{
  "train_examples": 97085,
  "max_steps": 10500,
  "warmup_steps": 210
}
Rows from block 5, named by matrix and row number. Each number is 128 + 32 x the weight over its row's rms, rounded and kept within 0 to 255. All counts start at 0. Numbers have three digits each. After the name is the row's rms in percent of the matrix's.
# b510: branch 3 first 3x3 conv (model.blocks.5.b5.1.0.weight, 48x24x3x3), inputs 8-15, a 3x3 kernel for each
b510.0 102:089100095099152114131191180112127087109116119121170148069093159056103127113191192184081092157111100141125120094105173127087125129089088138135117112109090110070116072083143082108137089090111150133110120130156127137159
b510.1 114:184135083182153100153119108104102096130093092155119059165136103137159115098093074097080064147108095162116054076141159076101113120103116124120090145141110151137086109081097144084132152134139070113087098093089146124116
b510.2 111:156154114128135097107109127097122131150113131119114055140136134154149108107116175097123098098088108076080079141118161190116151200117105129080116129092093107088106086080088126100072137141082113160166106113184168188181
b510.3 100:128164117139140075113071091125116149099149093093141112164133081138061066170105125082127128099128112144183101100110171104114164130141110101108145119165139168179131131117068144126089137117061114101116107140139142238180
b510.4 105:168131110122092089134105062097123128118102112134113158180155129107140100098112077124133156085155179093136166104071109106083132114131129112058075067078136075135147103118165097072143062113164115132065158163128129144157
b510.5 108:160073096142106114145170146095116112114133172113115162128090103110110141149186148115192194106145166110099120110136089101090099087133139140206187164145115128103108116115118113078127066098150079120159129152169161142125
b510.6 092:130115128154160155105120155115162170124124163116095079122178136171187148144175083117139106107139109104131099093111111158142121154140121086082097139143072103121129120112199144150254130164238101093137103143127136168136
b510.7 096:136091091140110070127136095113114108109131102090068061127159131151104103173156153153173167118080146119086111169108145108095171104048135150172133139112157118115136140122135126150173120090114166126106100149122144124145
b510.8 080:137124103167089143147123145100064099145122133173120124123118148103138142083088150145145124165141143165124157098184117130159135138119153154159124107138091112109116124129108180132152156195175156091121113079099153102144
b510.9 091:124158149107130142141146108137066150122044153125075103102137122125172074128206118113135161130127150139094107163118102186074105177115091112199194184160132146071058178154129126189166105135167121155149118116159163135129
b510.10 115:152129170147121143134121116166138070186134096190150142164118123193178130122129142083067121079114111079075127123128181131101159107107114084140170086108138109122137122137179122107111167174133135129090128127091145127084
b510.11 105:126137147134109114104100126155114118164083125125056133154135085144105091113109098107136147078097138101136163123140144135143135103121113084122128085174143160174117156117102122101121135129124135134135202159163250141133
b510.12 103:134105148115113124126144102155201152133175168138140209149093074117098098098084066108108175109146159131153164146098078152149146155178124107120146108100126136146108172202168124164177176127106168181139140145125115108138
b510.13 096:161124127173097171146112152103199131110146129117098140203142150190147169123141181118125167151143109105087130163092083103108090085156100175120125107109126104081138124125157117139138127113082082190137102133120109129109
b510.14 106:144170168110139137124108107104095177114082160134085099120108161096109143082108138100125141098142160140119093088120115115127094101170156104136112123191146140163170119168118088161162111126108128069105127107148153186159
b510.15 083:093097096158150135129149085114068072119098090139095096183141168150100165100086146094067085084098105147149134115139130100100097104112096125126152095148110118166106118136167137106083114103079162117145135115130137117112
b510.16 113:139160193118096113110089094166215164093132160049055101118148157087072088131098086128127149145137122142144113083095060082160133116143165135105135146116109134138103159107113148130105082171151144134140092122205113081120
b510.17 090:104088095120118125157144138141129134116091086144146098090119083174168161194121099095090091122089137107092131141154188146145138072060130068128082095179143091173152178151095125204128072150152107134153175157148131146109
b510.18 112:114127141104110093113135109139154089121117168164122158097138209125117093125148117147115148133116153136139169090116109105115076103068098158140130138096164108101121073078087073085120087107127181189086112138164173128145
b510.19 105:126164143098122092175127115095062084073094079103077137147181114158181108195176147136131191132111130128160150144172137137167090098125119148128185099098139114159140102147136119127100122111081125127157131098147090106175
b510.20 088:148131157129101154155116132124124074123100119096114089145139178111136183091135137127125122147154145151175169134103060100049066102087137151118117112104138099129148100095124126100102110084083140101099128047128119124145
b510.21 095:067075105134162151094148131144187148084127119107118081098147139095112109082055047157151139156158128126169139069105131105120147147124131109092127129134130165129105072096209065105118100127111085100136078132111100109123
b510.22 102:117177132140161134137158136162140044102126081074059105133148187157131137169147136118074142132103121121109138068071049034079081058086072103119086102103102105120109149197199146172143145132143208175140152131083086074063
b510.23 113:142149117151109143128152157114112052092052078109125127169100081129120116104111122112105102132108113116138143090121082088123089136143124088108105121108084077100119183160133151118120111106096139150084163089070111095103
b510.24 093:136116131136114192123094185099133114103145138104104138161122133165130121148104108148128118148136146120161182167124131213161054091104175128120142149123137150130166170194085134182098107156152103160134095166135087122117
b510.25 103:133123134109101143099084101157158097173154058106132134108124095124142163122118121166133206146132202145150123159119101120133127083154172108158163154122205120107191094153217118141124122154137145115107145154140080092116
b510.26 094:111104207164080168183146127151136139091068125172122066109071129120067077072070077111139158084107128073154115172102065147135095133105151082148101101148121160131104149144182133127108184104059138081141135132106144147077
b510.27 124:101092103127124101132161125099159106065113174096076140090093094132144065152152115092114111101132136108124121088132129148075079217165132123109130124110122123127152049148163050110162071065093112157110090132151129110136
b510.28 094:158122115147142122151138165119103134160078161146069075118160067124148116112106136118105089126103080078102109157144127169106143111115148135170179122124057130138094188111172129132117147134092138080171168066147135081141
b510.29 092:137161111130129158136156135088203122102134111114109100143147125100119125116102080112125177115111197060094211170124102125094080108162112128135154156126158166170208159095078151089090100079117149127149123112134150146185
b510.30 098:140177124142106119128105162125122103123163133076119165142177129156114092120111133113115207087124155078079136161145083128129103108122101095138177100137161106140125130197153149205128131148114095092111110136116118122142
b510.31 095:064118150089114132094126108126123118116117098082139117089139130104128110111106105095125096101122120140124144150150121162151149120119101171142137143116105150151158120133199103129158140123107147152094114132094100161072
b510.32 106:150150140135137128116136135179153100136100086144114082112122117162124110160154163088070092090085083072110073132120142126127112093108106137084096122134082094121099175129109163150139146132118160196125106158078125147103
b510.33 092:092121091109141133137106119153090096165083168109147234138139112138131136157151101155100115164121132122099130113125135119168105176168105132112093119149153151134111131105144076121140116084110170104091163167181164155168
b510.34 096:116146116094158135057129089098180119076163110070111134098160156089160115092097091120068097100112110099193119141128123098113160139156164100103108146140124173207182181159146164181157106138119074175120122160098120151197
b510.35 101:086112176081149187126181195121179135085127104111122120091059140133109158123138148116157135167151096143176115123128137127126091125135090116166115116154135139102132205117095165119108155150115121139111096131117127079113
b510.36 091:172186155122157146094098150134094169164108218167160166155150168115124112120102113100125122116122134170169111129130120091106119073128112130101118092108089107110068131073101116110090176101067112084097110091134122116124
b510.37 074:133100148128137186116143116078126116131149081118158095066116142069139152102070096153121121157143173169145182208182130119153150135119128161125147178107146171148182069111089100165153004156118162106157162099132146118079
b510.38 084:155135115190152160241212186142094108109120124101132125149155141123126164129107118156158189145145156193140167171088100164101071164112111139149190149132149152138134153145151098156089099114093098112153116139175066125140
b510.39 103:147157144111133145089130132105057150130089094151152153187134157080139181088087124149123037150131098150111095120168158131165125158150165150159108145171096160160109147080028152102054136139099160068142186116138175177142
b510.40 105:131094100189129080156185115076135131134109099143135091192186164171166162123181139098136096120097113106089114078077171108083166095132176108111103106090089088104141119071083148095081165161111053092167069082101094108090
b510.41 102:105088104072086093106131145137117151126100154123146143079082098114171125118154187144135110144132110148172149216165159144139166066096139187135127176111127132116107091098085095093102107112104174122170203104141130093110
b510.42 097:172160131178174089141127089176091133157130135114154165120160101109119089127084092090126173109109122109076155140144161198118120206125103116128166130161136108148166175156095151184112134125131148089134120129098153148161
b510.43 116:184234175194214176147140159056103107074119174113149168152210151160168130129145144078088104119103102122104138110136120183180121177139117102140119113139137129108077144159115112100099120099127057101119097138176081137125
b510.44 105:142141179087128146097105123138173168153089122108104120085070096085162127146154160116163130144127139129145147082097114112127076089171094163111105151100137124118118079139173113116149208172154130112131172064149132061108
b510.45 096:103090117143137180139146143051102183083130172102119131082082188067135227133103109126123120113137160072155172105139153084102132136111133172091100161164113147198178139120105125091125078100102130136085159199090121121123
b510.46 092:101122135134152163080083129145096106194109116101137122159185190141185159085135105106156163140101150164146160127088146158108135170138158148137140119191154159164187132121105121077097163123103170134144119168144113152138
b510.47 100:122122179151106160118155122089152123128144122209136142152097099125138120116138115072092127090102077103132131156203174120149165134094125137139111143127106136152143118133136115136212119081190127138085119108115191140119