config.toml
model = "image classifier"
targets = ["cell type", "smear"]
arch = "inception"
depths = [2, 5, 5]
kernel_size = 3
stem = "single"
widths = [96, 192, 384]
label_smoothing = 0.2
beta2 = 0.99
shampoo_beta = 0.99
max_precond_dim = 1024
grad_clip = 5.0
epochs = 13.8
final_lr_fraction = 0.1
Rows from block 8 of a small image classifier, named by matrix and row number. Rows with one number belong to one channel. Each number is 200 + 30 x the weight over its row's rms, rounded and kept within 0 to 999. All counts start at 0. After the name is the row's rms in percent of the matrix's.
After each channel's rows are labels from the 100 images, of 14976, where the channel reaches its highest value: "top examples" is what is common among them. Only what is clearly more common there than usual is listed. The data: microscope photos of single blood and bone marrow cells. In brackets: how many of the 100.
# r30: branch 2 reduce pointwise conv (model.blocks.8.r3.0.weight, 96x384x1x1), inputs 48-95
# b30: branch 2 3x3 conv (model.blocks.8.b3.0.weight, 144x96x3x3, transposed, each kernel summed), outputs 48-95

r30.18,099,230,194,195,164,166,176,217,245,224,184,204,182,204,193,194,222,178,206,230,185,235,185,205,219,252,231,149,178,153,193,229,207,223,197,254,289,201,238,200,226,231,181,268,148,189,178,219,229
b30.18,080,128,206,119,185,196,193,202,197,206,142,184,194,180,209,118,164,157,187,189,183,198,171,210,174,226,232,194,192,151,175,185,251,147,204,156,182,222,192,164,197,231,197,182,159,197,241,247,221
top examples: cell type: lymphocyte (76)

r30.30,100,193,235,176,181,182,222,200,187,189,156,216,196,133,171,148,205,158,198,167,200,170,241,175,170,170,185,235,209,195,183,229,186,211,232,218,182,200,175,196,223,179,232,199,177,197,242,190,212
b30.30,109,220,175,157,251,175,171,229,222,188,190,176,181,161,154,180,185,224,233,220,201,249,200,185,204,193,163,201,174,115,213,103,192,219,159,145,184,193,188,204,225,168,251,215,205,206,169,163,226
top examples: cell type: promyelocyte (36); cell type: myelocyte (31)

r30.39,091,160,204,181,208,192,176,187,142,159,164,173,229,176,196,193,178,227,184,150,216,210,207,212,186,189,229,181,206,206,158,177,167,153,197,192,201,193,191,234,183,237,206,173,248,197,184,238,231
b30.39,095,180,199,130,204,174,222,227,206,219,233,186,263,128,202,134,197,312,209,245,180,212,232,225,218,181,161,203,135,189,178,98,170,222,241,209,203,181,167,216,235,211,209,220,141,200,186,204,208
top examples: cell type: eosinophil (98); smear: peripheral blood (97)

r30.71,082,206,214,164,202,144,226,175,196,154,170,237,190,129,186,175,195,176,220,198,231,221,162,128,165,212,218,163,173,187,158,220,182,210,186,206,200,191,197,207,194,248,165,160,224,188,169,207,192
b30.71,094,225,197,164,197,267,162,181,213,194,175,208,217,203,190,223,184,241,218,240,167,169,231,214,214,219,212,203,219,237,220,194,201,181,222,213,233,230,196,222,226,211,218,206,202,199,150,257,210
top examples: smear: peripheral blood (74); cell type: platelet (72)

r30.45,106,201,240,196,200,237,176,201,219,216,208,212,216,187,202,184,140,222,213,183,193,155,171,138,131,173,185,145,188,166,135,169,234,195,167,141,174,224,203,213,196,192,232,180,176,201,216,190,162
b30.45,101,219,152,263,196,166,201,159,208,200,161,141,201,121,202,193,179,208,202,180,210,162,162,186,147,186,178,224,238,209,214,185,194,214,221,279,215,183,188,163,224,211,201,224,201,233,156,242,159
top examples: cell type: erythroblast (96)

r30.76,104,251,213,214,150,186,175,153,215,233,251,225,176,203,202,170,220,201,218,179,232,231,189,190,159,217,194,233,189,144,192,210,202,201,195,186,190,230,219,168,165,146,218,190,185,196,199,199,218
b30.76,096,199,253,192,172,190,183,137,218,169,207,194,223,210,186,219,238,216,174,196,165,211,207,220,198,179,211,147,174,175,248,205,180,166,156,191,204,204,223,164,205,176,178,148,189,171,196,206,198
top examples: cell type: band neutrophil (48); cell type: platelet (27)

r30.60,093,178,149,178,228,207,225,167,155,250,194,204,202,151,237,168,221,245,181,152,235,191,212,157,197,192,175,167,192,210,162,208,217,234,212,153,181,170,180,235,191,172,209,164,242,143,173,190,229
b30.60,097,189,184,225,235,195,231,207,202,229,206,207,237,181,196,193,209,208,207,205,198,240,191,178,164,233,244,229,281,255,242,203,244,242,229,267,247,203,162,259,186,192,178,247,220,208,180,209,295
top examples: cell type: erythroblast (88)

r30.20,113,203,197,216,157,237,200,137,226,180,178,200,183,236,169,218,179,238,243,257,182,159,148,162,216,232,168,216,272,195,217,233,199,175,199,230,292,220,194,197,189,150,191,236,218,203,189,242,189
b30.20,106,160,169,160,157,180,174,226,158,189,196,143,199,210,169,147,224,160,210,168,204,165,135,199,181,236,218,161,159,227,207,222,200,211,224,225,218,214,175,208,186,240,244,239,175,211,221,229,177
top examples: cell type: lymphocyte (37)

r30.92,101,170,234,214,215,151,183,244,168,184,177,205,188,208,261,199,177,175,202,187,197,192,190,179,169,187,184,175,192,174,219,183,179,178,167,163,211,186,172,183,162,205,170,188,206,181,143,197,171
b30.92,101,214,227,181,190,190,206,178,207,193,225,150,223,228,167,172,217,250,188,188,239,210,199,227,256,191,229,161,202,233,306,214,254,206,257,192,243,173,151,215,207,225,188,207,193,226,213,165,227
top examples: cell type: artefact (69)

r30.1,095,209,254,188,190,207,206,197,238,126,216,171,183,180,202,210,169,218,208,184,175,241,189,198,160,189,175,196,209,147,173,180,172,215,142,192,142,171,210,168,230,228,240,177,116,199,179,285,212
b30.1,099,191,292,176,150,171,187,162,181,202,203,212,214,234,183,243,170,123,220,185,208,130,200,195,181,192,176,177,159,192,206,205,199,202,247,170,181,187,171,165,241,208,205,237,229,172,227,200,212
top examples: cell type: segmented neutrophil (57); cell type: artefact (26)

r30.54,096,165,189,193,237,202,158,240,174,273,177,163,168,224,217,185,230,245,200,186,191,183,195,232,188,225,190,197,177,215,253,215,226,219,186,203,227,201,182,210,194,138,229,215,233,163,177,190,205
b30.54,111,196,191,172,250,190,244,159,205,194,209,186,220,244,171,187,262,173,160,203,174,203,191,172,223,257,250,174,211,199,223,239,225,195,157,222,237,191,215,204,173,196,190,163,215,223,160,169,248
top examples: cell type: artefact (39)

r30.12,098,236,246,182,225,226,205,210,204,261,238,217,242,185,171,227,219,262,219,227,201,242,182,224,138,238,174,133,168,177,151,164,275,199,172,165,196,202,218,236,212,175,220,201,209,166,162,179,186
b30.12,094,154,165,170,192,191,228,140,213,150,229,199,190,140,222,162,250,163,188,192,179,169,197,185,230,168,212,227,264,240,166,225,209,201,180,242,208,199,222,219,164,157,177,241,238,199,209,182,216
top examples: cell type: lymphocyte (53)

r30.57,100,230,234,192,220,215,239,164,178,164,202,195,171,190,226,194,159,210,217,167,201,202,195,197,157,161,177,174,198,180,174,185,179,184,202,170,172,191,207,200,134,209,204,182,177,187,177,298,177
b30.57,086,191,181,230,159,216,178,221,160,210,181,178,214,246,215,251,209,196,233,179,198,231,239,182,143,209,234,229,233,250,195,130,204,216,197,246,234,219,175,228,194,208,193,222,202,220,201,199,200
top examples: cell type: plasma cell (49)

r30.91,094,194,199,185,232,174,202,193,223,232,143,223,179,170,199,183,196,162,196,198,183,149,206,200,176,195,181,163,224,161,222,200,202,194,193,213,207,174,176,219,185,179,156,160,197,203,171,184,206
b30.91,091,215,194,138,178,185,198,145,218,203,168,219,152,239,194,176,208,206,149,168,146,203,179,213,213,206,190,222,199,198,257,157,220,195,208,155,176,230,219,239,197,201,216,147,134,243,205,188,248
top examples: cell type: promyelocyte (30)

r30.74,083,188,200,196,227,234,178,227,208,187,277,185,262,207,197,169,217,225,193,223,175,232,163,202,247,224,185,151,204,163,152,205,125,158,196,198,218,179,232,194,208,235,174,211,108,198,177,213,182
b30.74,091,202,185,123,226,234,218,158,235,246,191,220,180,194,195,171,183,154,276,254,179,146,178,245,223,202,147,184,188,217,177,151,221,183,216,209,215,212,231,225,226,219,210,185,177,215,186,176,185
top examples: smear: peripheral blood (99); cell type: segmented neutrophil (97)

r30.67,086,232,185,239,165,169,242,237,220,195,190,242,168,245,215,198,223,204,233,221,182,172,188,197,215,186,254,210,162,169,216,200,166,220,240,196,202,184,169,193,185,222,210,177,223,260,219,200,203
b30.67,102,202,172,173,167,212,184,204,164,180,207,252,229,132,160,182,143,225,154,170,221,193,210,175,195,214,161,181,221,184,178,210,180,181,186,194,223,211,230,183,210,179,181,169,137,172,169,235,207
top examples: cell type: blast (27)

r30.51,095,169,184,167,141,143,230,156,220,208,187,191,188,190,218,158,219,184,158,171,214,141,231,258,230,183,221,180,185,182,201,243,180,205,206,221,200,153,176,187,177,179,158,199,241,160,182,176,225
b30.51,115,221,187,161,199,187,199,197,210,212,201,187,228,214,188,140,200,194,208,208,193,187,199,191,187,179,163,237,151,174,152,96,255,219,166,160,160,216,249,220,154,197,235,188,171,237,208,145,224
top examples: cell type: plasma cell (73)

r30.14,101,187,203,199,207,169,190,227,185,175,184,201,198,248,199,228,184,213,180,217,164,183,179,208,202,214,180,233,186,201,212,214,203,152,200,206,159,191,182,181,158,222,197,185,204,229,172,228,178
b30.14,098,173,171,176,152,190,197,174,145,177,171,233,204,167,168,215,205,179,161,176,203,173,155,194,222,202,157,172,231,235,178,248,201,195,183,207,198,179,198,216,200,209,175,188,144,168,196,192,192
top examples: cell type: monocyte (39)

r30.90,106,188,167,205,191,174,199,184,184,190,195,177,179,208,242,162,219,186,179,214,181,164,189,189,176,198,158,180,195,171,184,206,220,200,229,176,229,244,181,220,192,192,191,237,225,180,155,236,259
b30.90,105,185,196,109,203,174,180,205,167,200,210,110,201,202,176,161,204,234,233,185,179,233,233,188,217,149,197,230,189,228,242,156,227,223,198,161,135,198,188,212,195,190,176,231,193,199,205,156,241
top examples: cell type: artefact (69)

r30.50,114,159,222,211,189,172,183,191,159,210,253,180,209,204,155,199,171,214,144,202,188,212,181,242,168,163,168,194,243,215,184,167,180,227,253,131,176,177,193,241,115,176,158,191,241,182,174,173,236
b30.50,119,224,190,208,201,224,196,211,231,160,178,130,158,171,260,252,167,149,241,197,172,200,169,199,214,168,201,188,279,178,169,142,182,192,193,148,217,181,208,173,236,179,204,207,191,211,131,230,166
top examples: cell type: proerythroblast (43); cell type: erythroblast (41)

r30.9,099,252,240,201,175,218,212,156,182,202,246,279,197,170,157,216,223,217,262,200,220,277,226,199,175,200,161,226,239,188,193,185,204,180,181,204,170,276,265,200,202,136,202,202,192,237,216,270,167
b30.9,093,183,144,217,177,197,165,191,165,163,177,189,179,118,198,177,137,188,163,192,202,167,148,207,207,208,216,210,207,208,182,216,205,209,216,186,221,194,197,180,211,185,203,201,162,178,226,212,213
top examples: cell type: lymphocyte (64)

r30.88,097,219,202,165,243,217,216,264,157,134,201,259,229,211,207,228,166,185,223,237,231,213,206,157,201,166,200,238,236,234,210,130,173,175,230,186,213,197,195,170,172,264,166,225,212,275,224,212,168
b30.88,101,195,178,159,180,176,196,194,206,189,144,227,170,164,172,286,173,152,142,192,193,194,222,177,234,220,134,180,180,168,195,144,185,163,206,182,168,201,200,200,228,200,201,158,187,206,144,225,177
top examples: cell type: blast (38); cell type: proerythroblast (34)

r30.80,083,201,231,225,201,255,146,203,196,207,293,202,264,284,160,224,230,234,195,242,167,203,170,187,211,240,165,168,179,169,182,228,211,190,178,176,182,198,228,144,225,170,209,217,154,198,199,231,154
b30.80,083,203,128,196,205,231,214,179,191,177,206,181,200,195,207,163,156,233,203,239,214,169,151,208,158,183,235,222,205,231,185,205,237,204,227,209,211,216,242,264,215,181,189,184,165,226,254,181,214
top examples: smear: peripheral blood (80); cell type: lymphocyte (47)

r30.27,100,208,226,269,184,201,169,180,228,250,215,208,167,155,221,188,225,202,190,177,185,185,172,227,179,182,224,174,200,169,191,256,197,192,195,197,178,192,188,190,199,173,150,193,221,150,160,168,165
b30.27,101,198,254,239,221,231,230,223,213,215,197,170,188,154,235,179,185,242,249,238,184,233,172,204,192,208,255,210,292,185,214,219,230,242,237,228,213,235,138,249,213,211,199,229,265,217,244,209,221
top examples: cell type: blast (25)

r30.34,107,223,228,203,175,262,202,170,187,174,190,180,213,167,161,207,171,221,241,238,184,214,208,198,194,205,201,174,171,177,142,188,208,179,203,197,189,195,183,211,206,159,227,169,204,192,229,195,202
b30.34,108,177,209,253,215,201,197,203,159,177,236,177,202,186,196,154,198,215,200,205,234,125,172,182,177,205,184,172,192,202,221,121,189,199,214,202,173,200,187,150,221,185,242,212,173,179,188,201,178
top examples: cell type: promyelocyte (25)

r30.7,107,220,200,183,165,178,183,182,225,195,210,186,174,167,209,184,246,191,195,194,144,178,150,186,168,227,199,145,205,173,182,201,198,236,231,201,194,157,224,197,215,171,213,172,185,151,168,209,192
b30.7,108,217,194,184,205,204,214,196,183,192,184,170,200,204,230,261,194,159,226,164,175,177,175,217,232,193,139,212,169,224,185,217,176,211,222,137,155,185,242,213,178,188,158,192,174,203,170,193,192
top examples: cell type: segmented neutrophil (95)

r30.63,091,203,166,176,188,185,255,195,190,230,192,186,218,261,207,175,249,255,238,226,193,192,181,198,194,197,141,161,167,173,201,206,199,196,227,196,153,170,180,180,173,148,223,168,198,193,170,197,212
b30.63,103,223,153,169,253,210,215,228,214,202,237,199,226,237,216,212,234,136,212,221,180,186,198,215,171,224,205,162,192,227,228,135,233,244,176,206,251,177,222,186,166,160,197,181,206,194,170,210,255
top examples: cell type: plasma cell (33)

r30.87,127,195,254,208,204,183,188,179,188,203,171,199,176,225,179,179,189,190,235,184,180,213,192,174,154,195,175,186,179,181,191,159,162,181,153,172,163,155,180,147,169,167,170,173,200,201,170,222,148
b30.87,117,238,255,282,184,200,206,206,175,256,229,203,222,161,174,277,227,280,178,226,268,201,181,215,225,171,160,162,169,204,238,192,194,172,221,215,175,175,189,222,198,219,189,223,221,212,286,192,179
top examples: cell type: artefact (38)

r30.21,086,143,160,173,254,225,180,234,177,188,226,177,229,183,197,183,204,197,170,233,259,212,187,210,214,206,197,210,203,190,208,194,196,138,167,209,191,186,171,195,216,186,136,222,177,174,156,138,199
b30.21,089,181,191,140,212,260,246,216,179,248,209,206,193,222,169,174,225,152,275,194,156,150,218,210,152,217,231,175,214,172,186,195,174,220,194,219,241,141,194,218,197,221,181,211,207,241,206,192,229
top examples: cell type: segmented neutrophil (100); smear: peripheral blood (99)

r30.47,104,194,183,154,220,235,156,195,189,188,223,189,178,201,150,218,158,198,164,242,232,225,182,157,224,219,167,175,181,215,176,177,208,172,174,194,207,211,243,225,205,197,237,248,190,188,186,152,160
b30.47,113,180,171,201,179,195,198,212,186,193,167,211,185,213,180,219,243,264,207,191,167,150,168,193,227,200,158,190,166,171,187,179,180,194,152,218,171,174,183,195,182,182,179,188,191,193,177,174,156
top examples: cell type: myelocyte (40)

r30.8,099,243,216,213,233,178,230,206,183,185,237,262,187,238,191,181,212,220,264,216,212,217,239,197,160,172,170,181,182,180,203,150,178,199,199,158,158,168,203,187,170,230,230,167,128,251,202,209,157
b30.8,125,164,175,176,185,202,180,189,158,185,177,238,174,162,175,247,185,168,149,186,191,172,210,222,195,211,165,180,213,227,191,237,163,181,180,211,224,228,189,196,190,198,183,187,166,178,197,192,166
top examples: cell type: monocyte (45); smear: peripheral blood (41)

r30.56,112,271,302,203,184,190,213,164,206,244,163,209,182,175,209,222,212,192,242,198,229,204,213,164,144,166,171,132,152,155,137,205,187,218,162,168,204,191,178,227,177,149,165,170,214,199,198,196,165
b30.56,094,247,199,228,255,259,186,259,223,234,203,186,206,228,213,254,216,200,222,197,230,194,175,221,174,182,204,175,197,232,193,163,224,223,211,291,193,203,195,195,209,194,216,179,271,185,205,229,200
top examples: cell type: band neutrophil (57); smear: peripheral blood (55)

r30.44,101,191,196,170,232,200,175,212,194,190,230,194,190,167,190,195,206,205,184,219,207,187,216,185,184,199,175,172,154,196,196,230,207,176,213,160,220,207,210,186,211,191,151,200,225,219,216,141,246
b30.44,094,176,192,212,216,186,208,216,232,216,177,193,218,143,189,175,191,204,195,194,241,242,122,147,245,199,150,240,217,216,218,199,221,175,201,200,207,156,194,225,192,243,229,268,149,206,205,212,190
top examples: cell type: erythroblast (72)

r30.29,086,146,207,170,238,175,223,242,155,212,183,224,216,245,202,156,239,193,251,204,224,229,186,154,174,199,116,177,211,153,202,167,198,198,197,225,160,210,177,198,176,192,144,194,179,219,173,232,171
b30.29,094,133,147,168,186,204,215,171,144,204,196,222,202,155,176,136,157,189,222,227,168,210,205,172,208,203,207,197,237,236,123,277,206,172,203,197,185,181,188,212,180,195,179,190,175,213,186,223,191
top examples: cell type: segmented neutrophil (94)

r30.65,102,210,190,169,176,168,164,191,173,205,213,220,190,226,215,229,189,193,207,168,176,190,206,240,196,174,212,164,138,189,197,194,198,169,177,109,162,190,209,215,180,199,225,198,213,226,161,184,174
b30.65,101,192,200,155,192,217,205,155,222,185,194,244,267,174,185,207,208,254,183,197,209,228,174,196,245,196,176,234,247,177,182,231,240,231,234,257,180,214,190,189,198,182,211,188,188,179,183,216,211
top examples: cell type: eosinophil (63)

r30.52,107,212,217,170,156,136,255,212,203,164,156,218,150,166,191,161,180,170,203,180,163,201,280,237,177,175,193,150,168,131,196,218,172,250,209,217,159,141,173,156,163,234,153,165,133,215,194,221,247
b30.52,128,211,161,214,174,192,208,190,172,202,188,200,232,224,189,190,180,125,243,210,208,203,238,201,159,224,150,212,175,203,185,97,240,235,182,128,184,254,258,183,177,204,246,185,166,221,180,128,250
top examples: cell type: plasma cell (57)

r30.35,100,226,184,159,204,199,213,225,229,149,194,218,182,168,202,211,194,203,208,217,214,182,163,193,218,191,178,221,202,210,165,194,180,200,184,175,188,207,205,259,198,218,207,164,181,193,222,207,167
b30.35,092,177,236,238,172,193,142,206,208,197,218,221,165,204,188,225,163,211,182,180,178,231,168,239,181,156,214,233,221,142,199,176,136,184,116,178,196,195,162,193,181,210,224,216,206,177,200,199,161
top examples: cell type: erythroblast (80)

r30.81,100,211,181,185,186,193,202,165,219,240,216,192,193,191,193,231,222,213,200,227,186,253,205,200,229,225,177,186,185,171,166,209,211,244,173,208,226,184,240,202,219,199,225,188,201,179,116,207,206
b30.81,085,182,164,133,168,156,173,157,234,168,187,180,190,224,162,100,183,192,196,163,149,155,210,180,181,176,203,200,206,148,227,178,181,167,181,199,208,231,258,199,204,184,143,175,179,241,212,195,184
top examples: cell type: lymphocyte (78)

r30.55,092,241,175,194,167,173,230,215,217,212,228,247,179,206,154,189,263,182,264,202,172,228,185,162,192,215,152,160,206,189,178,173,191,167,150,203,199,155,208,206,221,172,144,197,179,252,220,195,139
b30.55,083,150,110,156,194,211,165,157,150,185,143,234,215,191,186,138,172,146,188,171,207,175,187,170,191,185,199,185,273,227,194,235,213,186,202,176,211,212,163,219,198,196,184,183,177,184,164,198,196
top examples: cell type: monocyte (35)

r30.82,095,148,171,196,229,198,162,196,143,250,221,148,185,181,194,149,205,206,168,205,191,185,139,221,159,205,203,227,202,206,262,219,179,238,191,195,231,207,218,175,171,181,177,208,208,167,203,227,204
b30.82,100,181,222,146,217,162,258,176,210,220,229,234,227,206,228,221,220,229,210,225,199,212,178,195,239,206,190,197,228,158,253,229,222,172,184,178,188,168,223,196,193,196,126,193,206,210,211,150,210
top examples: smear: peripheral blood (58); cell type: eosinophil (56)

r30.4,105,201,166,230,207,189,219,188,236,282,167,220,157,188,234,180,287,200,237,216,194,183,204,193,197,256,243,175,185,199,197,272,220,233,173,238,279,219,190,200,219,196,190,227,188,176,213,185,163
b30.4,083,171,140,127,220,199,178,225,196,182,201,178,218,215,191,82,153,142,166,167,195,178,173,188,200,209,234,187,204,170,188,186,221,188,193,164,169,191,188,184,198,205,191,171,199,203,219,228,244
top examples: cell type: artefact (34)

r30.2,093,176,194,171,186,230,193,197,229,199,258,251,216,200,223,182,156,175,202,195,208,189,159,166,207,233,180,188,222,195,208,264,226,207,184,262,228,193,224,156,206,192,153,252,216,162,161,209,207
b30.2,085,189,146,120,151,230,204,189,154,202,174,134,207,138,206,135,200,147,187,205,223,132,193,205,207,205,221,220,213,258,253,208,187,203,215,190,218,217,198,198,202,232,227,243,205,222,261,207,173
top examples: cell type: segmented neutrophil (69); smear: peripheral blood (57)

r30.83,083,199,186,162,206,166,215,174,187,158,150,180,185,249,185,220,176,224,197,218,232,172,159,190,257,225,199,288,201,192,172,194,165,198,195,208,247,224,213,200,173,203,201,243,166,204,200,188,212
b30.83,085,185,168,130,173,177,230,173,163,201,204,198,179,206,190,185,199,182,192,200,198,173,156,165,191,180,202,211,216,267,229,286,208,204,243,148,160,176,214,216,186,181,173,225,157,222,178,183,192
top examples: cell type: segmented neutrophil (51)

r30.11,092,315,249,186,161,173,229,199,248,189,208,290,228,202,169,232,180,202,275,216,203,224,250,202,224,171,216,221,202,197,194,194,210,172,187,190,167,187,170,192,206,217,200,155,174,243,145,270,174
b30.11,095,205,188,104,189,213,175,176,178,184,186,215,206,214,196,217,171,201,207,196,214,171,218,199,197,173,192,187,195,190,199,212,156,182,178,149,189,191,239,162,230,176,209,222,210,160,242,198,173
top examples: cell type: band neutrophil (46); cell type: promyelocyte (28)

r30.17,091,199,237,192,174,200,175,186,215,220,220,209,168,206,160,193,166,187,171,186,188,192,203,149,161,211,179,240,208,223,200,190,203,218,156,252,233,221,195,166,226,190,226,251,188,166,207,227,182
b30.17,111,208,177,137,203,208,176,197,240,209,191,179,172,186,203,213,202,188,286,197,216,192,222,181,257,178,178,211,202,189,158,207,181,219,211,155,207,191,258,191,195,151,200,185,223,216,169,201,175
top examples: cell type: segmented neutrophil (68)

r30.59,089,211,270,195,125,173,169,153,171,193,168,200,191,234,216,127,233,219,216,192,180,180,212,245,238,131,186,204,174,153,222,212,134,152,187,169,161,175,170,126,187,190,221,174,120,156,173,192,197
b30.59,093,192,210,173,230,194,229,158,225,217,234,161,214,228,188,167,244,146,188,207,201,234,203,186,183,221,237,164,171,195,213,158,218,247,183,209,241,178,207,226,211,208,189,174,213,204,236,208,230
top examples: cell type: artefact (37)